From a checkpoint of a small audio embedding model.
Model: 2.46M parameters, waveform 16khz input, activation silu, depths [4, 7, 4], widths [96, 120, 144].
Training: adamw at rate 0.0019, held-out accuracy 99%.
Data: trained on read English sentences (LibriTTS-R), 97.7 epochs.
Rows from block 11 of a small audio embedding model, named by matrix and row number. Rows with one number belong to one channel. Each number is 128 + 32 x the weight over its row's rms, rounded and kept within 0 to 255. All counts start at 0. After the name is the row's rms in percent of the matrix's.
After each channel's rows are labels from the 100 clips, of 14976, where the channel reaches its highest value: "responds to" is what is common among them. Only what is clearly more common there than usual is listed. The data: read English sentences (LibriTTS-R). In brackets: how many of the 100.
# convs0: expand pointwise conv (model.blocks.11.convs.0.weight, 480x120x1), inputs 60-119
# convs2: project pointwise conv (model.blocks.11.convs.2.weight, 144x480x1, transposed), outputs 72-143

convs0.322 057 [179  81  81 128 143 125 113 159 131 160 114 184 176 130 150 104 103 101 154 103 172  76  72 179  99 103  97 116 132 174 100 114 133 148 109 115 141  75 178 176 111  76 126  77 102 119 120 119 161  79 137 170 181 159 120 147  64 105 135 172]
convs2.322 067 [100 133 139 112 127 129 129 142 125 124 139 105 146 119 144 172  93 155  60 139  64 137 127 116  99 114 133 123 162 132  68 145 104 115 170 101 129 122 133 105 146 103 143 146  65 101 154 129 116 136 179 153 134 129 160 175 135 165 186 182 161 173 116 159  73 104 168  85 153 173 175 176]
responds to: voice: male (96)

convs0.242 053 [152  75  71 159 136 195 133  99 155 107 130 160 172 141  65 160 134  99 102 125  97  87  83 162 123 132 110 140  92 149 127 128 153 176 145  75 127 179 159 180 113  82 118  69  55 102 112 133 140  70 146 126 104 127  95 168 144 146  99 158]
convs2.242 049 [126  89  90  57  98 118 165 109 143 100 102 115 121  99 147  99 117  92 148 105 129 108 155 146 128 110 155 151  89 158 181  77 153 171  33 161  69 130 190  81  63  98  76 124 140 120  91  79  73  86 140  87 136  83 133  75 142  82  96 116  89 124 157  88 160 119 133 111 186 144  93  92]
responds to: voice: female (93)

convs0.57 068 [191  72  71 125 133 158 134 137 144 134 129 192 184 132 123 117  97 115 125 138 154  62  61 188 126 142 129 134 122 185  95 124 170 156 125 123 125 145 185 186 116  67 164  65 106 127 117 120 156  70 165 132 147 173 120 167 104 108 114 188]
convs2.57 083 [121 154 147 112 131 144 163 147 130 140 128  82 146 129 162 181  75 163  93 159 120 157 101  96 165 107 101  99 167 101  96 158  92  91 146  98 138 149 140 143 148  79 151 149  77  85 133 119 138 139 185 144 161 120 128 178 166 145 171 168 162 164 116 170  96 129 160  73 144 154 165 172]
responds to: voice: male (95)

convs0.275 046 [112 138 137 144 125 236 145  97 177  85 139 118 122 134  62 132 137  84 117 187 166 126 128 123 136 184 133 133  94 118  96 154 175 147 132  68  95 172 109 119  67 142 164 136  79 115 122 149 125 129 159 133 137 117 119 191 141 112  82 127]
convs2.275 062 [111 134 115 130 148 120  83 143 141 129 139 118 123 137  89 156 113 146  57 128  78  57 131 111  51 181 105 117 141 107 100 136 121  93 142  94 139  87  85 141 127 116 145 129  89 112 136 111 138 127 155 124 133 100 144 107 130 163 162 156 188 126 118 114 102 142 133 110 119 141 145 155]
responds to: voice: female (96)

convs0.285 095 [131 142 143  86 140 154 163 136  48  73  83 125 114 139 166 100 123 106 144 159 138 138 150 109 105 140  86  64 110 119  84  91  98  78 161  87  90 119 133 122 164 125  98 131 153 137 108  56 102 154 107 153 158 131 173  67 118 145 130 119]
convs2.285 066 [170 165  97 113 185 145 146 150 171 163 203  85 156 156 154 172  82 135 101 172  94 105  95 143 106 155 143 145 155 142 115 145  82 143 135 119 161 129 108 128 132  82 127 151  95  95 168 134 157 127 179 113 163 136 166 122 169 160 131 172 128 133 100 104  84 114 139  76 132 142 151 155]
responds to: voice: female (93)

convs0.351 122 [115 191 200 101 142 114 115 132 133 135 111 102  62 139 126 105 124 111 140 115 148 193 206  69  98 122 102 110 146  92 130 115 154 139 117 122 147 113 103  82 115 154 145 168 123 134 101 139 151 247 130 149 147 108 106 138 126 131 128  74]
convs2.351 165 [127 133 111 120 142 116 109 124 135 126 133 204 117 129 115  78 216 126 121  38 113 108 187 125 107 147 129 133  48 128 130  59 193 126 103 131 143 127 121 142 132 183 141 138 172 176 142 117 146 138  59 130  88 114 132 128  83 111 129  83 129 132 166 132 152 117 132 208 130 137 129 133]
responds to: voice: female (80)

convs0.97 075 [181  76  75 129 133 141 103 159 152 169 123 186 181 133 134 100  91 106 119 101 132  68  65 187 113 102 129 138 132 184 120 124 153 150  94 129 150 127 182 182 126  73 143  72  95 122 117 121 163  73 169 129 143 168 106 156 102  65 113 184]
convs2.97 106 [139 152 144 105 152 139 150 146 130 153 151  82 146 137 149 190  76 146  88 156  99 151 100 103 125 124 111 112 166 108  82 154  86  97 148 101 135 137 135 133 157  76 152 132  71  83 151 117 134 148 191 154 168 119 152 160 169 154 171 179 161 163 106 173  96 125 161  72 135 147 161 153]
responds to: voice: male (96)

convs0.440 084 [176  89  88 154 111 130 127 145 165 141 151 177 169 107 110 169 146 160  94 127  98  82  78 180 187 143 187 186 141 175 170 156 181 160 120 156 162 159 158 164 113  97 177  93 121  89 144 149 100  88 135 110 109 174 137 152 158 125 125 168]
convs2.440 106 [ 90  89 128 137  94  99  95  96  95  89  86 196  94  85  91  89 196  86 103  59 122 119 186 116  92 156 113 111  77 116 114  85 182 105 130 112  98 105 109 110 107 193 102 106 159 173  98 117  98 108  78 112  77 112 113 126  70 121 129  93 142 115 156 129 152 128 121 197 124 122 121 118]
responds to: voice: female (100)

convs0.456 129 [172  90  91 120  94  77 124 115 141 130 139 169 164 113 168  82 173 136 174 126 169  85  90 162 110 142  97 120 185 167 164 110 132 156 127 125 172  89 169 166 120  81 137  82 150  85 145  91 119  93  95 178 164 168 137 127 130 157 136 166]
convs2.456 059 [ 68 118 134 141 111  99  96  63  79 121  77 126  76 102 102 150 126 107  69 131 112 199 132 108  91 197  91  91 127  83  69 124 114  60 201  98 130 115 105 102 101 132 104  52 118 129 128 109 101  80 148 116 123 102 141 146 119 133 157 142 165 100 114 159 121 163 138 121  96 114 204 163]
responds to: voice: female (98)

convs0.444 163 [169  93  94 114 105  92 130 109 128 121 133 167 161 122 164  74 171 121 188 138 182  89  93 161  98 139  87 114 179 165 145 110 129 154 132 120 154 101 166 165 123  85 120  85 137 102 129 105 112  95  86 176 160 162 130 117 132 157 148 163]
convs2.444 068 [ 79 113 135 139 106 116 112  78  81 127  85 128  87 109 110 155 127 104  84 128 106 189 131 100  98 185  82  84 127  80  69 125 113  60 172  87 102 113  98  92  94 132  90  55 118 126  98 119  67  84 148 115 126 110 160 155 119 136 156 145 167 116 115 168 129 144 161 121 123 124 164 129]
responds to: voice: female (98)

convs0.149 057 [191  75  73 113 147 167 103 157 120 152  95 189 172 151 142 113 117  98 144 105 146  77  71 186 110  80 103 114 115 179 120  84 142 154 128 110 149  94 195 190 161  61 115  64  94 123 137 116 169  77 125 143 150 152 140 139 103 101 167 167]
convs2.149 091 [103 105 133 104  66 138 115  93  81  99  94 108  97  83 103 164 101  99  87 136 101 183 114 119 132 147 124 115 140 131 102 131  97 125 175 125  69  84 102  74 102 107 100 121  92 110 104 134  60  90 171 133 136 132 135 185 132 144 166 161 186 173 123 177 100 109 140  93 196 173 114 114]
responds to: voice: male (92)