Weights of a small audio embedding model.
Training: adamw at rate 0.0019, 15900 steps, batches of 96, held-out accuracy 99%.
Data: trained on read English sentences (LibriTTS-R), 97.7 epochs.
Rows from block 3 of a small audio embedding model, named by matrix and row number. Rows with one number belong to one channel. Each number is 50 + 10 x the weight over its row's rms, rounded and kept within 0 to 99. All counts start at 0.
After each channel's rows are labels from the 100 clips, of 14976, where the channel reaches its highest value: "loudest band" is the band of the loudest frequency at the time of the peak; "strongest on" is what is common among them. Only what is clearly more common there than usual is listed. The data: read English sentences (LibriTTS-R).
# convs0: expand pointwise conv (model.blocks.3.convs.0.weight, 384x96x1), inputs 0-95
# convs1: depthwise width-3 conv (model.blocks.3.convs.1.weight, 384x1x3), a 3 kernel
# convs2: project pointwise conv (model.blocks.3.convs.2.weight, 96x384x1, transposed), outputs 0-95

convs0.269:40 36 44 57 47 52 56 52 35 60 38 48 66 62 61 46 51 64 61 60 59 54 49 58 43 49 66 49 40 60 54 57 44 54 47 67 48 49 28 39 38 38 52 56 33 39 52 39 66 68 43 58 60 47 48 56 46 55 45 37 65 63 54 56 58 64 63 51 65 56 39 49 38 40 42 58 68 56 38 48 39 70 57 63 45 53 50 61 31 60 58 60 64 46 36 44
convs1.269:66 44 54
convs2.269:49 57 57 48 45 43 44 46 54 44 68 53 45 64 54 61 37 63 63 44 42 60 40 45 44 52 42 63 53 39 54 51 57 51 49 42 26 63 52 50 59 45 29 35 51 60 62 29 68 60 66 61 62 48 41 62 58 43 41 52 41 49 47 51 52 45 44 56 41 66 57 57 44 56 55 47 42 58 41 53 52 53 40 54 49 29 33 49 49 44 38 67 50 49 83 64
loudest band: 250 to 500 Hz
strongest on: voice: male

convs0.317:42 35 38 50 51 36 57 37 36 55 30 44 54 57 57 36 63 47 45 57 50 47 54 51 49 46 55 37 37 61 42 52 37 45 49 64 59 41 19 51 47 38 46 58 38 39 37 52 33 58 28 37 40 49 50 36 58 54 51 35 51 62 58 55 48 62 59 43 60 33 37 45 43 37 31 41 66 48 37 39 41 54 59 38 51 55 62 55 45 55 43 49 59 49 45 36
convs1.317:37 43 41
convs2.317:59 60 59 68 58 60 63 52 57 63 67 61 50 64 48 52 37 55 59 57 41 49 42 54 52 56 55 61 57 55 56 57 63 56 55 69 45 58 44 40 43 57 54 45 52 49 59 43 65 59 69 65 69 58 53 57 65 52 51 61 58 61 58 74 52 60 61 57 65 61 55 49 48 57 57 52 57 69 44 66 55 74 49 58 29 44 44 38 59 49 54 45 45 33 38 46
loudest band: 500 to 1000 Hz
strongest on: voice: female

convs0.270:38 32 40 55 49 48 55 48 38 62 39 43 72 64 56 39 56 53 57 63 62 51 45 56 48 47 58 43 36 62 46 59 38 49 47 71 52 48 34 50 44 35 53 56 36 46 46 45 63 58 35 48 63 44 44 46 46 54 46 31 60 62 54 50 52 67 62 47 66 41 38 45 36 38 35 63 70 56 35 47 39 59 58 52 66 50 52 57 32 61 50 54 64 54 37 42
convs1.270:47 64 40
convs2.270:50 59 58 59 46 54 46 50 55 48 70 56 45 66 53 61 36 63 63 45 41 60 40 44 46 52 45 65 53 40 57 53 58 53 50 48 29 63 50 44 54 46 29 34 52 54 63 31 71 64 68 64 68 52 44 63 59 44 43 53 43 54 49 57 51 48 48 56 51 67 58 57 46 58 57 52 44 61 41 55 52 59 39 57 42 25 31 43 44 43 48 65 56 43 69 65
loudest band: 250 to 500 Hz
strongest on: voice: male

convs0.313:59 51 53 57 59 55 60 55 54 59 40 49 32 36 34 37 61 28 28 39 40 35 52 38 57 54 55 43 57 58 53 53 52 47 47 57 67 36 45 66 71 44 59 62 61 44 35 64 29 44 38 43 50 56 61 38 40 61 63 58 59 57 60 51 56 59 60 54 59 36 53 54 60 51 53 53 59 54 60 51 57 52 59 54 53 58 66 38 59 45 52 33 37 60 41 37
convs1.313:59 52 65
convs2.313:35 35 35 44 54 37 44 34 36 49 47 55 65 58 59 45 58 46 48 58 71 48 65 58 38 36 42 47 32 43 42 58 36 40 58 41 45 52 61 43 42 47 37 52 38 48 49 45 58 41 41 36 46 31 49 44 43 51 52 28 40 43 47 49 35 37 39 37 42 45 36 39 35 37 35 37 41 55 26 55 35 47 42 37 55 43 45 55 51 57 51 56 58 49 57 57
loudest band: 4000 to 8000 Hz
strongest on: voice: female

convs0.76:55 51 51 58 61 55 60 53 56 59 39 51 50 41 39 38 61 25 30 49 56 36 59 45 55 51 53 43 53 57 51 61 50 49 54 55 68 33 51 70 70 41 58 62 61 40 34 66 35 37 38 35 52 55 62 32 39 61 64 55 57 58 59 54 53 58 58 49 58 35 52 52 55 51 51 53 58 63 57 54 54 49 57 51 56 58 66 36 64 46 54 32 35 58 41 36
convs1.76:55 45 66
convs2.76:37 33 34 44 54 39 44 35 35 48 44 53 65 57 57 42 63 45 47 60 74 47 69 58 40 35 43 42 31 44 41 56 35 42 58 41 44 52 62 43 41 48 38 53 38 48 48 44 53 38 37 34 44 33 48 42 41 51 51 27 41 43 47 48 34 38 40 37 43 43 36 38 41 38 39 39 43 52 32 54 38 47 44 38 56 43 44 55 51 58 52 56 58 50 57 57
loudest band: 4000 to 8000 Hz
strongest on: voice: female

convs0.243:38 31 35 54 54 46 58 46 35 63 39 51 66 59 55 38 58 50 52 62 60 45 50 58 47 44 59 46 32 61 43 63 35 43 56 67 54 47 29 48 44 40 56 59 36 44 42 50 55 60 36 46 56 42 49 46 50 57 51 27 58 62 57 55 43 62 60 42 63 41 35 42 37 35 34 54 64 62 32 56 36 66 58 44 57 55 56 59 40 63 53 51 64 52 40 40
convs1.243:48 66 45
convs2.243:50 58 58 53 45 47 45 48 55 47 68 53 44 65 53 61 36 63 63 44 41 60 40 45 44 52 43 65 54 40 55 51 58 52 48 46 28 65 48 46 56 45 30 34 50 58 64 29 70 63 67 63 62 49 41 64 60 43 41 53 42 51 47 54 51 46 46 56 47 67 57 57 45 56 56 48 45 60 40 53 52 58 40 56 45 26 30 49 45 44 45 69 54 45 74 66
loudest band: 250 to 500 Hz
strongest on: voice: male

convs0.168:35 40 41 59 55 41 55 42 35 60 42 54 63 70 64 45 55 59 59 64 60 53 57 59 42 46 57 50 39 60 48 60 42 45 55 63 46 48 29 37 34 37 48 54 33 40 46 43 64 60 42 52 60 40 50 52 48 57 50 37 56 62 59 66 50 63 62 46 63 47 42 43 38 41 41 43 61 59 35 55 41 66 54 48 47 53 54 69 29 63 60 59 69 43 40 43
convs1.168:64 59 52
convs2.168:57 46 48 43 48 55 48 48 47 45 32 41 50 34 34 42 61 42 38 53 55 42 59 46 65 45 59 37 46 58 40 44 45 43 45 51 67 36 51 51 51 60 73 68 54 38 38 67 32 40 33 41 35 47 53 33 35 54 54 44 57 47 49 44 41 53 52 40 50 38 46 46 55 49 49 53 52 34 55 39 51 39 63 46 57 80 68 54 54 56 50 37 42 59 30 36
loudest band: 500 to 1000 Hz
strongest on: voice: female

convs0.244:38 31 36 52 54 46 57 46 35 61 40 51 63 58 56 38 57 49 52 60 59 42 51 58 45 44 60 49 32 61 40 63 36 44 56 66 54 48 27 48 43 41 58 59 36 44 43 51 52 61 35 45 52 42 49 48 48 57 51 26 58 61 57 55 45 62 60 43 62 40 34 42 38 36 35 54 64 61 32 57 36 65 59 41 54 56 56 58 39 64 54 52 65 48 40 40
convs1.244:48 67 47
convs2.244:50 58 57 52 45 46 45 47 55 46 68 53 45 65 53 61 37 62 62 45 41 60 41 46 43 52 43 64 54 39 55 51 58 50 49 45 27 64 48 47 56 45 29 33 51 58 63 29 70 62 67 63 63 49 42 64 59 43 41 53 40 51 47 53 51 45 45 56 46 67 57 57 44 55 56 48 44 59 40 53 52 57 39 55 46 26 30 49 45 43 43 69 53 46 75 66
loudest band: 250 to 500 Hz
strongest on: voice: male

convs0.199:37 36 39 52 56 36 57 38 34 58 40 55 57 65 65 42 57 51 51 58 57 49 56 56 39 42 58 44 36 63 41 66 38 42 59 59 50 44 30 43 38 33 50 56 34 42 43 51 46 56 41 47 49 36 50 47 50 59 54 35 59 58 62 58 43 63 61 42 59 40 37 38 35 37 36 38 60 60 33 60 36 55 59 39 49 56 58 64 37 66 56 49 67 46 44 41
convs1.199:34 50 44
convs2.199:54 51 50 79 60 54 53 48 51 57 44 56 61 40 45 46 62 39 41 67 57 44 59 43 57 50 49 49 52 43 43 47 52 58 49 50 66 37 52 42 40 38 41 60 46 43 37 66 55 53 51 47 68 55 62 58 69 55 60 54 47 49 55 59 52 37 40 50 50 50 53 59 65 52 54 59 41 46 62 50 57 72 39 53 26 51 66 38 53 52 63 30 44 27 26 39
loudest band: 4000 to 8000 Hz
strongest on: voice: female

convs0.215:44 32 39 44 56 36 59 36 38 54 39 55 51 55 61 42 58 46 44 49 53 49 57 46 48 41 55 41 36 64 36 66 38 38 63 51 53 38 37 49 45 24 45 55 31 41 41 52 36 56 42 44 42 40 54 44 50 62 57 32 64 57 67 47 42 64 60 43 52 39 35 42 41 34 35 40 59 61 38 61 39 40 62 35 47 57 60 55 44 65 54 46 61 49 48 40
convs1.215:54 63 60
convs2.215:58 50 52 55 45 50 36 56 56 42 43 37 49 65 55 57 48 52 55 53 44 57 44 55 36 44 42 45 49 41 42 37 47 35 39 43 56 55 34 33 42 45 51 46 55 42 55 52 48 46 47 47 49 42 47 52 62 42 47 53 33 30 43 44 48 26 21 50 29 37 43 38 54 38 40 44 36 40 56 45 39 41 32 44 49 42 46 82 45 48 62 52 67 34 38 57
loudest band: 4000 to 8000 Hz
strongest on: voice: male

convs0.301:59 51 53 57 57 55 59 54 54 58 41 48 30 37 34 38 60 28 29 37 38 35 53 38 57 53 54 44 57 57 52 54 52 47 47 56 66 37 46 68 73 43 58 62 61 44 36 63 29 44 38 43 49 57 61 37 40 61 62 58 59 56 60 50 56 59 59 55 59 37 53 53 60 51 54 52 58 55 60 50 57 51 59 53 54 57 65 38 61 45 52 34 37 61 41 37
convs1.301:59 49 65
convs2.301:35 35 35 44 54 38 44 33 35 48 48 55 65 58 59 46 58 46 48 59 72 48 65 58 38 35 42 48 31 43 42 57 36 41 57 41 44 52 61 42 42 47 37 51 38 48 49 45 58 41 41 37 47 31 49 44 43 51 52 27 40 44 47 49 35 38 40 37 42 46 37 39 36 37 34 38 42 55 26 55 34 47 43 38 55 43 44 56 52 58 51 57 59 49 57 57
loudest band: 4000 to 8000 Hz
strongest on: voice: female

convs0.256:39 36 41 56 47 52 56 51 35 60 40 49 63 64 60 43 53 61 61 60 58 51 49 59 43 49 64 50 37 61 52 59 41 51 50 67 49 48 27 40 38 38 53 56 34 41 49 43 64 68 40 55 60 44 47 54 50 55 46 34 65 62 55 58 54 63 62 49 64 50 38 46 38 38 39 59 67 58 35 51 38 72 58 59 46 54 52 62 34 62 58 58 67 47 37 42
convs1.256:67 46 52
convs2.256:50 58 57 46 44 42 42 47 55 43 68 51 44 63 53 61 37 62 63 43 41 60 40 44 45 53 41 64 54 38 54 50 57 51 48 41 26 63 51 53 61 46 30 35 53 61 61 30 67 61 66 61 58 48 40 62 58 42 40 53 40 47 46 49 52 43 43 57 41 66 57 58 45 56 56 47 41 57 42 52 53 52 38 53 50 31 34 50 49 43 37 67 50 50 83 64
loudest band: 250 to 500 Hz
strongest on: voice: male

convs0.99:56 51 53 58 60 55 61 54 55 61 39 51 42 38 37 37 63 28 30 46 50 35 54 43 57 54 55 40 56 58 52 54 52 47 49 57 66 33 46 63 68 45 58 63 63 41 33 64 31 42 37 43 53 56 64 36 35 63 65 57 59 58 61 53 54 59 60 52 59 36 54 53 59 51 53 55 59 54 59 54 56 50 59 54 54 59 66 39 58 44 60 31 35 59 39 36
convs1.99:59 54 64
convs2.99:36 37 35 43 53 37 44 33 37 48 47 54 65 57 59 45 60 45 48 59 72 47 66 58 38 35 42 46 33 43 42 56 37 42 56 40 45 51 61 44 43 47 36 52 39 48 47 46 55 41 40 36 44 32 49 46 43 51 52 28 40 42 47 48 35 36 39 38 42 44 37 39 37 36 35 36 40 51 26 53 32 47 41 36 55 43 46 55 51 56 51 55 58 50 57 56
loudest band: 4000 to 8000 Hz
strongest on: voice: female

convs0.265:55 49 49 57 61 56 61 56 53 59 37 54 54 39 39 37 62 25 30 54 58 35 54 46 55 54 56 37 52 59 51 58 46 51 56 56 66 35 49 69 64 41 58 62 60 45 34 66 35 40 36 31 55 55 61 33 34 62 63 54 57 58 60 55 52 58 58 45 59 31 49 52 55 48 46 55 58 58 56 58 52 50 59 54 56 58 66 41 56 47 57 33 36 58 41 35
convs1.265:57 56 64
convs2.265:38 34 34 44 55 38 45 34 36 49 45 55 64 55 57 42 62 44 46 58 72 45 65 56 40 35 43 45 31 45 40 57 35 42 58 41 47 51 61 45 43 48 40 54 40 49 47 46 55 40 39 35 45 34 50 45 43 53 53 29 41 43 48 48 35 38 40 37 42 43 37 38 39 32 32 35 41 52 27 54 30 48 43 35 54 45 47 55 49 56 51 54 57 49 56 55
loudest band: 4000 to 8000 Hz
strongest on: voice: female

convs0.18:50 35 39 34 47 28 52 34 41 48 30 40 52 45 55 39 69 40 37 46 51 49 54 41 56 41 50 38 43 57 41 48 38 44 51 58 61 42 30 58 54 37 40 51 38 46 36 53 34 61 30 32 30 53 46 36 63 52 53 38 48 58 55 37 51 52 50 46 48 32 39 50 48 37 33 44 60 47 43 35 43 47 58 34 46 56 65 50 48 50 34 43 53 52 54 38
convs1.18:42 50 35
convs2.18:66 59 58 72 57 69 63 56 58 61 60 60 49 59 44 51 41 50 50 62 45 48 47 55 61 55 53 54 56 52 52 57 59 57 55 64 56 50 42 53 55 58 64 50 61 46 53 58 60 49 62 61 65 58 56 56 65 53 53 58 64 64 60 79 48 65 67 50 76 55 52 50 49 53 54 57 58 68 47 66 53 66 56 52 35 52 51 39 64 41 45 40 35 42 32 43
loudest band: 500 to 1000 Hz
strongest on: voice: female

convs0.133:38 33 39 51 53 38 59 35 32 58 38 59 53 59 56 43 57 50 47 59 51 48 62 53 41 38 60 45 34 60 38 66 37 39 62 58 54 43 28 50 45 36 48 54 36 39 45 48 38 52 41 45 55 41 51 41 39 58 50 34 57 59 59 55 41 58 57 40 55 38 36 40 36 35 35 38 60 62 33 58 35 51 60 36 50 54 58 61 34 63 53 53 62 48 44 41
convs1.133:59 36 45
convs2.133:47 55 53 52 47 55 52 45 52 50 67 56 48 47 49 58 39 58 58 33 41 54 43 31 41 45 46 59 48 51 58 61 53 53 57 54 35 59 61 61 62 56 41 35 48 43 62 33 76 56 66 58 69 45 46 57 51 47 45 48 51 66 58 48 44 64 65 46 72 64 51 55 38 48 52 65 63 69 31 58 48 58 52 62 57 45 36 40 53 40 37 63 40 61 70 61
loudest band: 500 to 1000 Hz
strongest on: voice: female

convs0.273:41 44 51 56 55 46 56 48 44 63 41 54 71 67 66 52 54 63 63 65 62 60 51 61 46 40 63 53 42 59 56 55 49 51 48 70 48 50 42 45 41 31 49 52 38 47 56 38 67 78 49 61 72 49 51 63 50 57 48 45 65 66 57 52 57 65 62 51 61 55 47 48 38 42 47 66 68 55 44 47 39 60 54 66 59 51 51 61 33 56 55 60 62 48 36 48
convs1.273:55 40 64
convs2.273:49 58 56 56 47 44 45 45 55 47 69 56 48 65 53 61 38 62 64 47 43 61 42 45 46 52 42 64 53 39 56 53 57 52 51 45 28 61 56 50 56 47 27 35 49 59 59 32 71 62 68 62 76 49 43 64 61 44 43 53 40 52 48 54 52 47 46 57 47 66 58 59 44 56 55 50 43 61 40 55 52 63 38 56 44 30 36 41 49 47 42 62 51 45 78 62
loudest band: 250 to 500 Hz
strongest on: voice: male

convs0.251:41 39 45 57 46 52 54 52 35 59 39 49 67 62 61 48 51 65 62 61 61 57 47 56 43 49 65 47 41 60 55 55 45 55 44 66 48 49 31 38 37 35 50 53 33 39 53 38 70 68 44 59 63 48 47 57 48 53 45 40 67 62 53 58 60 64 62 52 64 58 41 52 40 40 42 59 68 55 40 46 40 72 56 67 43 52 49 59 33 58 59 58 63 46 35 45
convs1.251:64 41 53
convs2.251:49 57 57 46 44 41 42 45 55 43 68 52 45 63 54 61 38 62 62 44 42 60 41 44 45 52 41 64 54 38 53 51 57 51 49 41 26 62 53 53 61 46 29 35 53 61 61 30 68 60 66 60 61 48 41 62 58 43 41 52 39 48 46 49 52 43 43 57 40 66 57 58 44 56 56 46 41 58 41 52 52 53 38 53 50 31 34 48 50 43 36 66 49 50 84 63
loudest band: 250 to 500 Hz
strongest on: voice: male

convs0.8:50 33 34 39 52 34 53 39 40 54 32 47 53 46 51 35 68 38 37 48 54 45 56 40 56 45 50 34 42 57 39 50 34 42 56 57 60 40 34 58 56 36 42 56 39 46 33 56 39 53 30 33 34 50 49 33 62 53 56 35 49 56 56 43 47 54 53 43 55 30 36 47 48 35 30 41 58 52 42 42 44 53 57 30 51 55 66 48 47 53 39 40 53 51 53 36
convs1.8:36 43 57
convs2.8:59 62 62 66 46 57 53 58 54 50 72 49 48 72 49 61 28 64 62 63 38 57 40 63 53 54 46 61 56 43 47 49 60 49 44 59 37 65 26 44 54 55 54 44 59 54 67 45 64 57 72 69 58 58 44 59 58 42 38 57 51 57 48 60 47 56 57 52 59 63 53 46 38 46 52 48 55 64 37 59 42 58 47 51 34 39 37 36 54 34 43 56 42 38 52 52
loudest band: 250 to 500 Hz
strongest on: voice: male

convs0.6:49 37 37 40 52 37 54 33 40 49 29 51 40 47 57 40 66 44 40 44 46 46 58 46 52 40 56 37 43 57 42 49 35 46 58 53 57 39 23 51 50 37 38 55 39 43 35 51 19 54 33 38 21 48 53 41 50 54 53 38 55 58 58 50 50 51 51 48 54 32 40 46 46 37 29 41 55 49 41 45 41 54 58 41 40 52 66 55 46 54 40 46 53 42 53 38
convs1.6:46 37 39
convs2.6:50 59 58 73 54 64 54 49 56 55 65 60 48 55 43 55 36 56 57 61 38 50 45 55 50 54 61 65 56 52 56 57 61 62 53 64 47 51 41 34 38 65 58 48 45 36 60 46 61 54 63 62 70 55 54 59 56 51 48 55 60 64 59 71 45 63 64 50 71 61 52 53 42 57 59 51 57 64 36 62 54 74 54 59 39 49 42 24 54 54 55 53 42 50 37 56
loudest band: 500 to 1000 Hz
strongest on: voice: female

convs0.250:43 39 45 55 51 47 55 51 44 65 36 48 73 63 59 47 57 56 59 60 67 55 46 51 53 44 60 50 41 60 49 58 41 51 50 71 51 53 39 52 45 31 52 55 37 46 50 39 66 76 38 49 71 48 46 58 49 54 47 39 69 68 57 54 58 68 65 52 65 51 46 51 42 34 38 61 69 58 41 47 40 63 57 58 64 49 52 58 35 56 51 56 62 50 37 43
convs1.250:39 63 47
convs2.250:50 58 58 56 46 47 47 47 55 49 70 57 46 63 51 61 37 62 63 46 41 60 41 44 46 51 44 65 53 40 57 54 58 51 51 47 31 61 54 44 52 44 28 35 49 59 61 32 71 64 69 64 73 50 44 63 60 45 43 53 40 54 49 56 50 48 47 56 46 67 57 58 43 57 56 49 44 62 40 55 51 64 39 56 41 25 33 43 45 49 49 63 55 39 70 64
loudest band: 250 to 500 Hz
strongest on: voice: male

convs0.381:61 54 53 58 58 58 60 58 58 59 40 48 45 35 31 36 62 29 30 46 47 35 46 41 60 57 56 38 59 58 55 41 52 51 44 57 68 37 45 53 59 47 60 63 66 49 33 67 34 48 37 45 53 60 62 43 42 61 63 60 59 55 60 53 57 59 60 53 59 39 54 55 63 52 52 55 60 42 62 49 59 53 61 56 46 59 65 43 47 37 49 32 33 61 41 36
convs1.381:61 54 63
convs2.381:36 38 36 43 54 35 42 34 39 48 49 55 64 58 58 45 57 46 48 57 67 47 60 57 38 38 41 49 36 41 42 57 38 43 57 37 44 55 65 42 42 49 32 53 37 52 48 42 60 42 42 37 47 34 48 48 44 51 52 33 35 40 46 44 36 32 34 38 37 46 39 42 36 38 38 32 37 53 29 54 37 45 37 37 52 39 45 55 48 60 54 57 62 49 60 56
loudest band: 4000 to 8000 Hz
strongest on: voice: female

convs0.367:43 37 38 59 62 44 61 41 34 58 40 66 54 38 51 48 56 47 41 48 55 45 68 52 50 45 61 44 36 63 36 70 38 37 65 60 57 37 33 52 48 39 55 55 40 41 45 54 40 58 49 54 50 48 59 44 48 61 57 37 60 60 60 50 44 60 57 40 55 47 36 44 41 32 33 49 61 70 35 65 33 42 64 33 43 65 59 44 56 64 52 46 50 49 36 44
convs1.367:50 58 65
convs2.367:40 48 49 47 45 36 45 42 41 44 63 48 49 59 61 54 39 57 60 58 47 52 45 52 33 46 42 56 42 44 46 56 45 33 52 42 24 63 52 39 47 53 35 38 45 46 63 33 69 49 58 58 50 35 40 46 39 45 42 40 36 48 47 53 36 51 50 45 45 59 41 39 27 45 44 31 45 59 25 55 40 53 41 44 56 32 34 58 38 57 49 65 68 46 59 61
loudest band: 4000 to 8000 Hz
strongest on: voice: female

convs0.72:39 40 44 52 40 45 48 45 39 50 44 45 48 66 66 44 43 70 67 56 45 58 50 59 41 48 56 55 41 55 51 54 43 46 48 60 37 53 25 38 37 41 46 50 35 45 58 30 57 70 44 57 46 40 37 66 52 47 35 37 53 53 53 62 54 64 61 49 60 52 41 47 40 41 40 46 60 54 39 46 42 68 53 56 39 44 47 65 27 61 58 71 68 37 46 48
convs1.72:40 47 64
convs2.72:50 56 57 67 51 39 54 45 53 56 60 60 54 60 59 57 44 60 62 50 48 57 47 41 54 58 43 62 58 46 67 52 62 52 51 52 42 57 57 28 38 22 34 43 35 49 53 42 73 69 65 63 79 44 54 61 63 52 53 55 49 61 57 57 54 56 54 57 55 62 56 54 48 58 59 37 53 58 46 54 55 71 50 57 42 35 41 47 36 53 59 54 60 30 51 60
loudest band: 250 to 500 Hz
strongest on: voice: male

convs0.21:60 48 51 56 58 56 59 56 54 58 39 50 36 36 36 38 60 26 28 37 44 37 54 35 58 55 54 40 55 57 51 55 49 46 49 56 65 38 51 73 74 43 58 61 61 45 36 62 35 44 38 34 50 56 59 35 37 59 61 56 59 56 59 51 56 59 59 54 59 35 51 54 60 49 50 55 59 56 58 50 55 50 60 53 53 57 66 37 63 46 51 33 36 63 42 38
convs1.21:59 53 64
convs2.21:36 31 33 46 55 40 47 33 32 51 45 56 65 57 58 45 58 45 47 59 75 47 69 57 39 33 45 48 26 46 41 57 35 40 55 44 47 50 58 43 42 48 42 52 40 46 49 48 56 42 39 37 49 33 51 39 44 52 53 27 44 47 49 51 36 43 44 38 46 44 36 37 37 35 37 41 44 54 25 53 30 48 45 40 54 46 45 54 50 55 51 55 57 49 54 56
loudest band: 4000 to 8000 Hz
strongest on: voice: female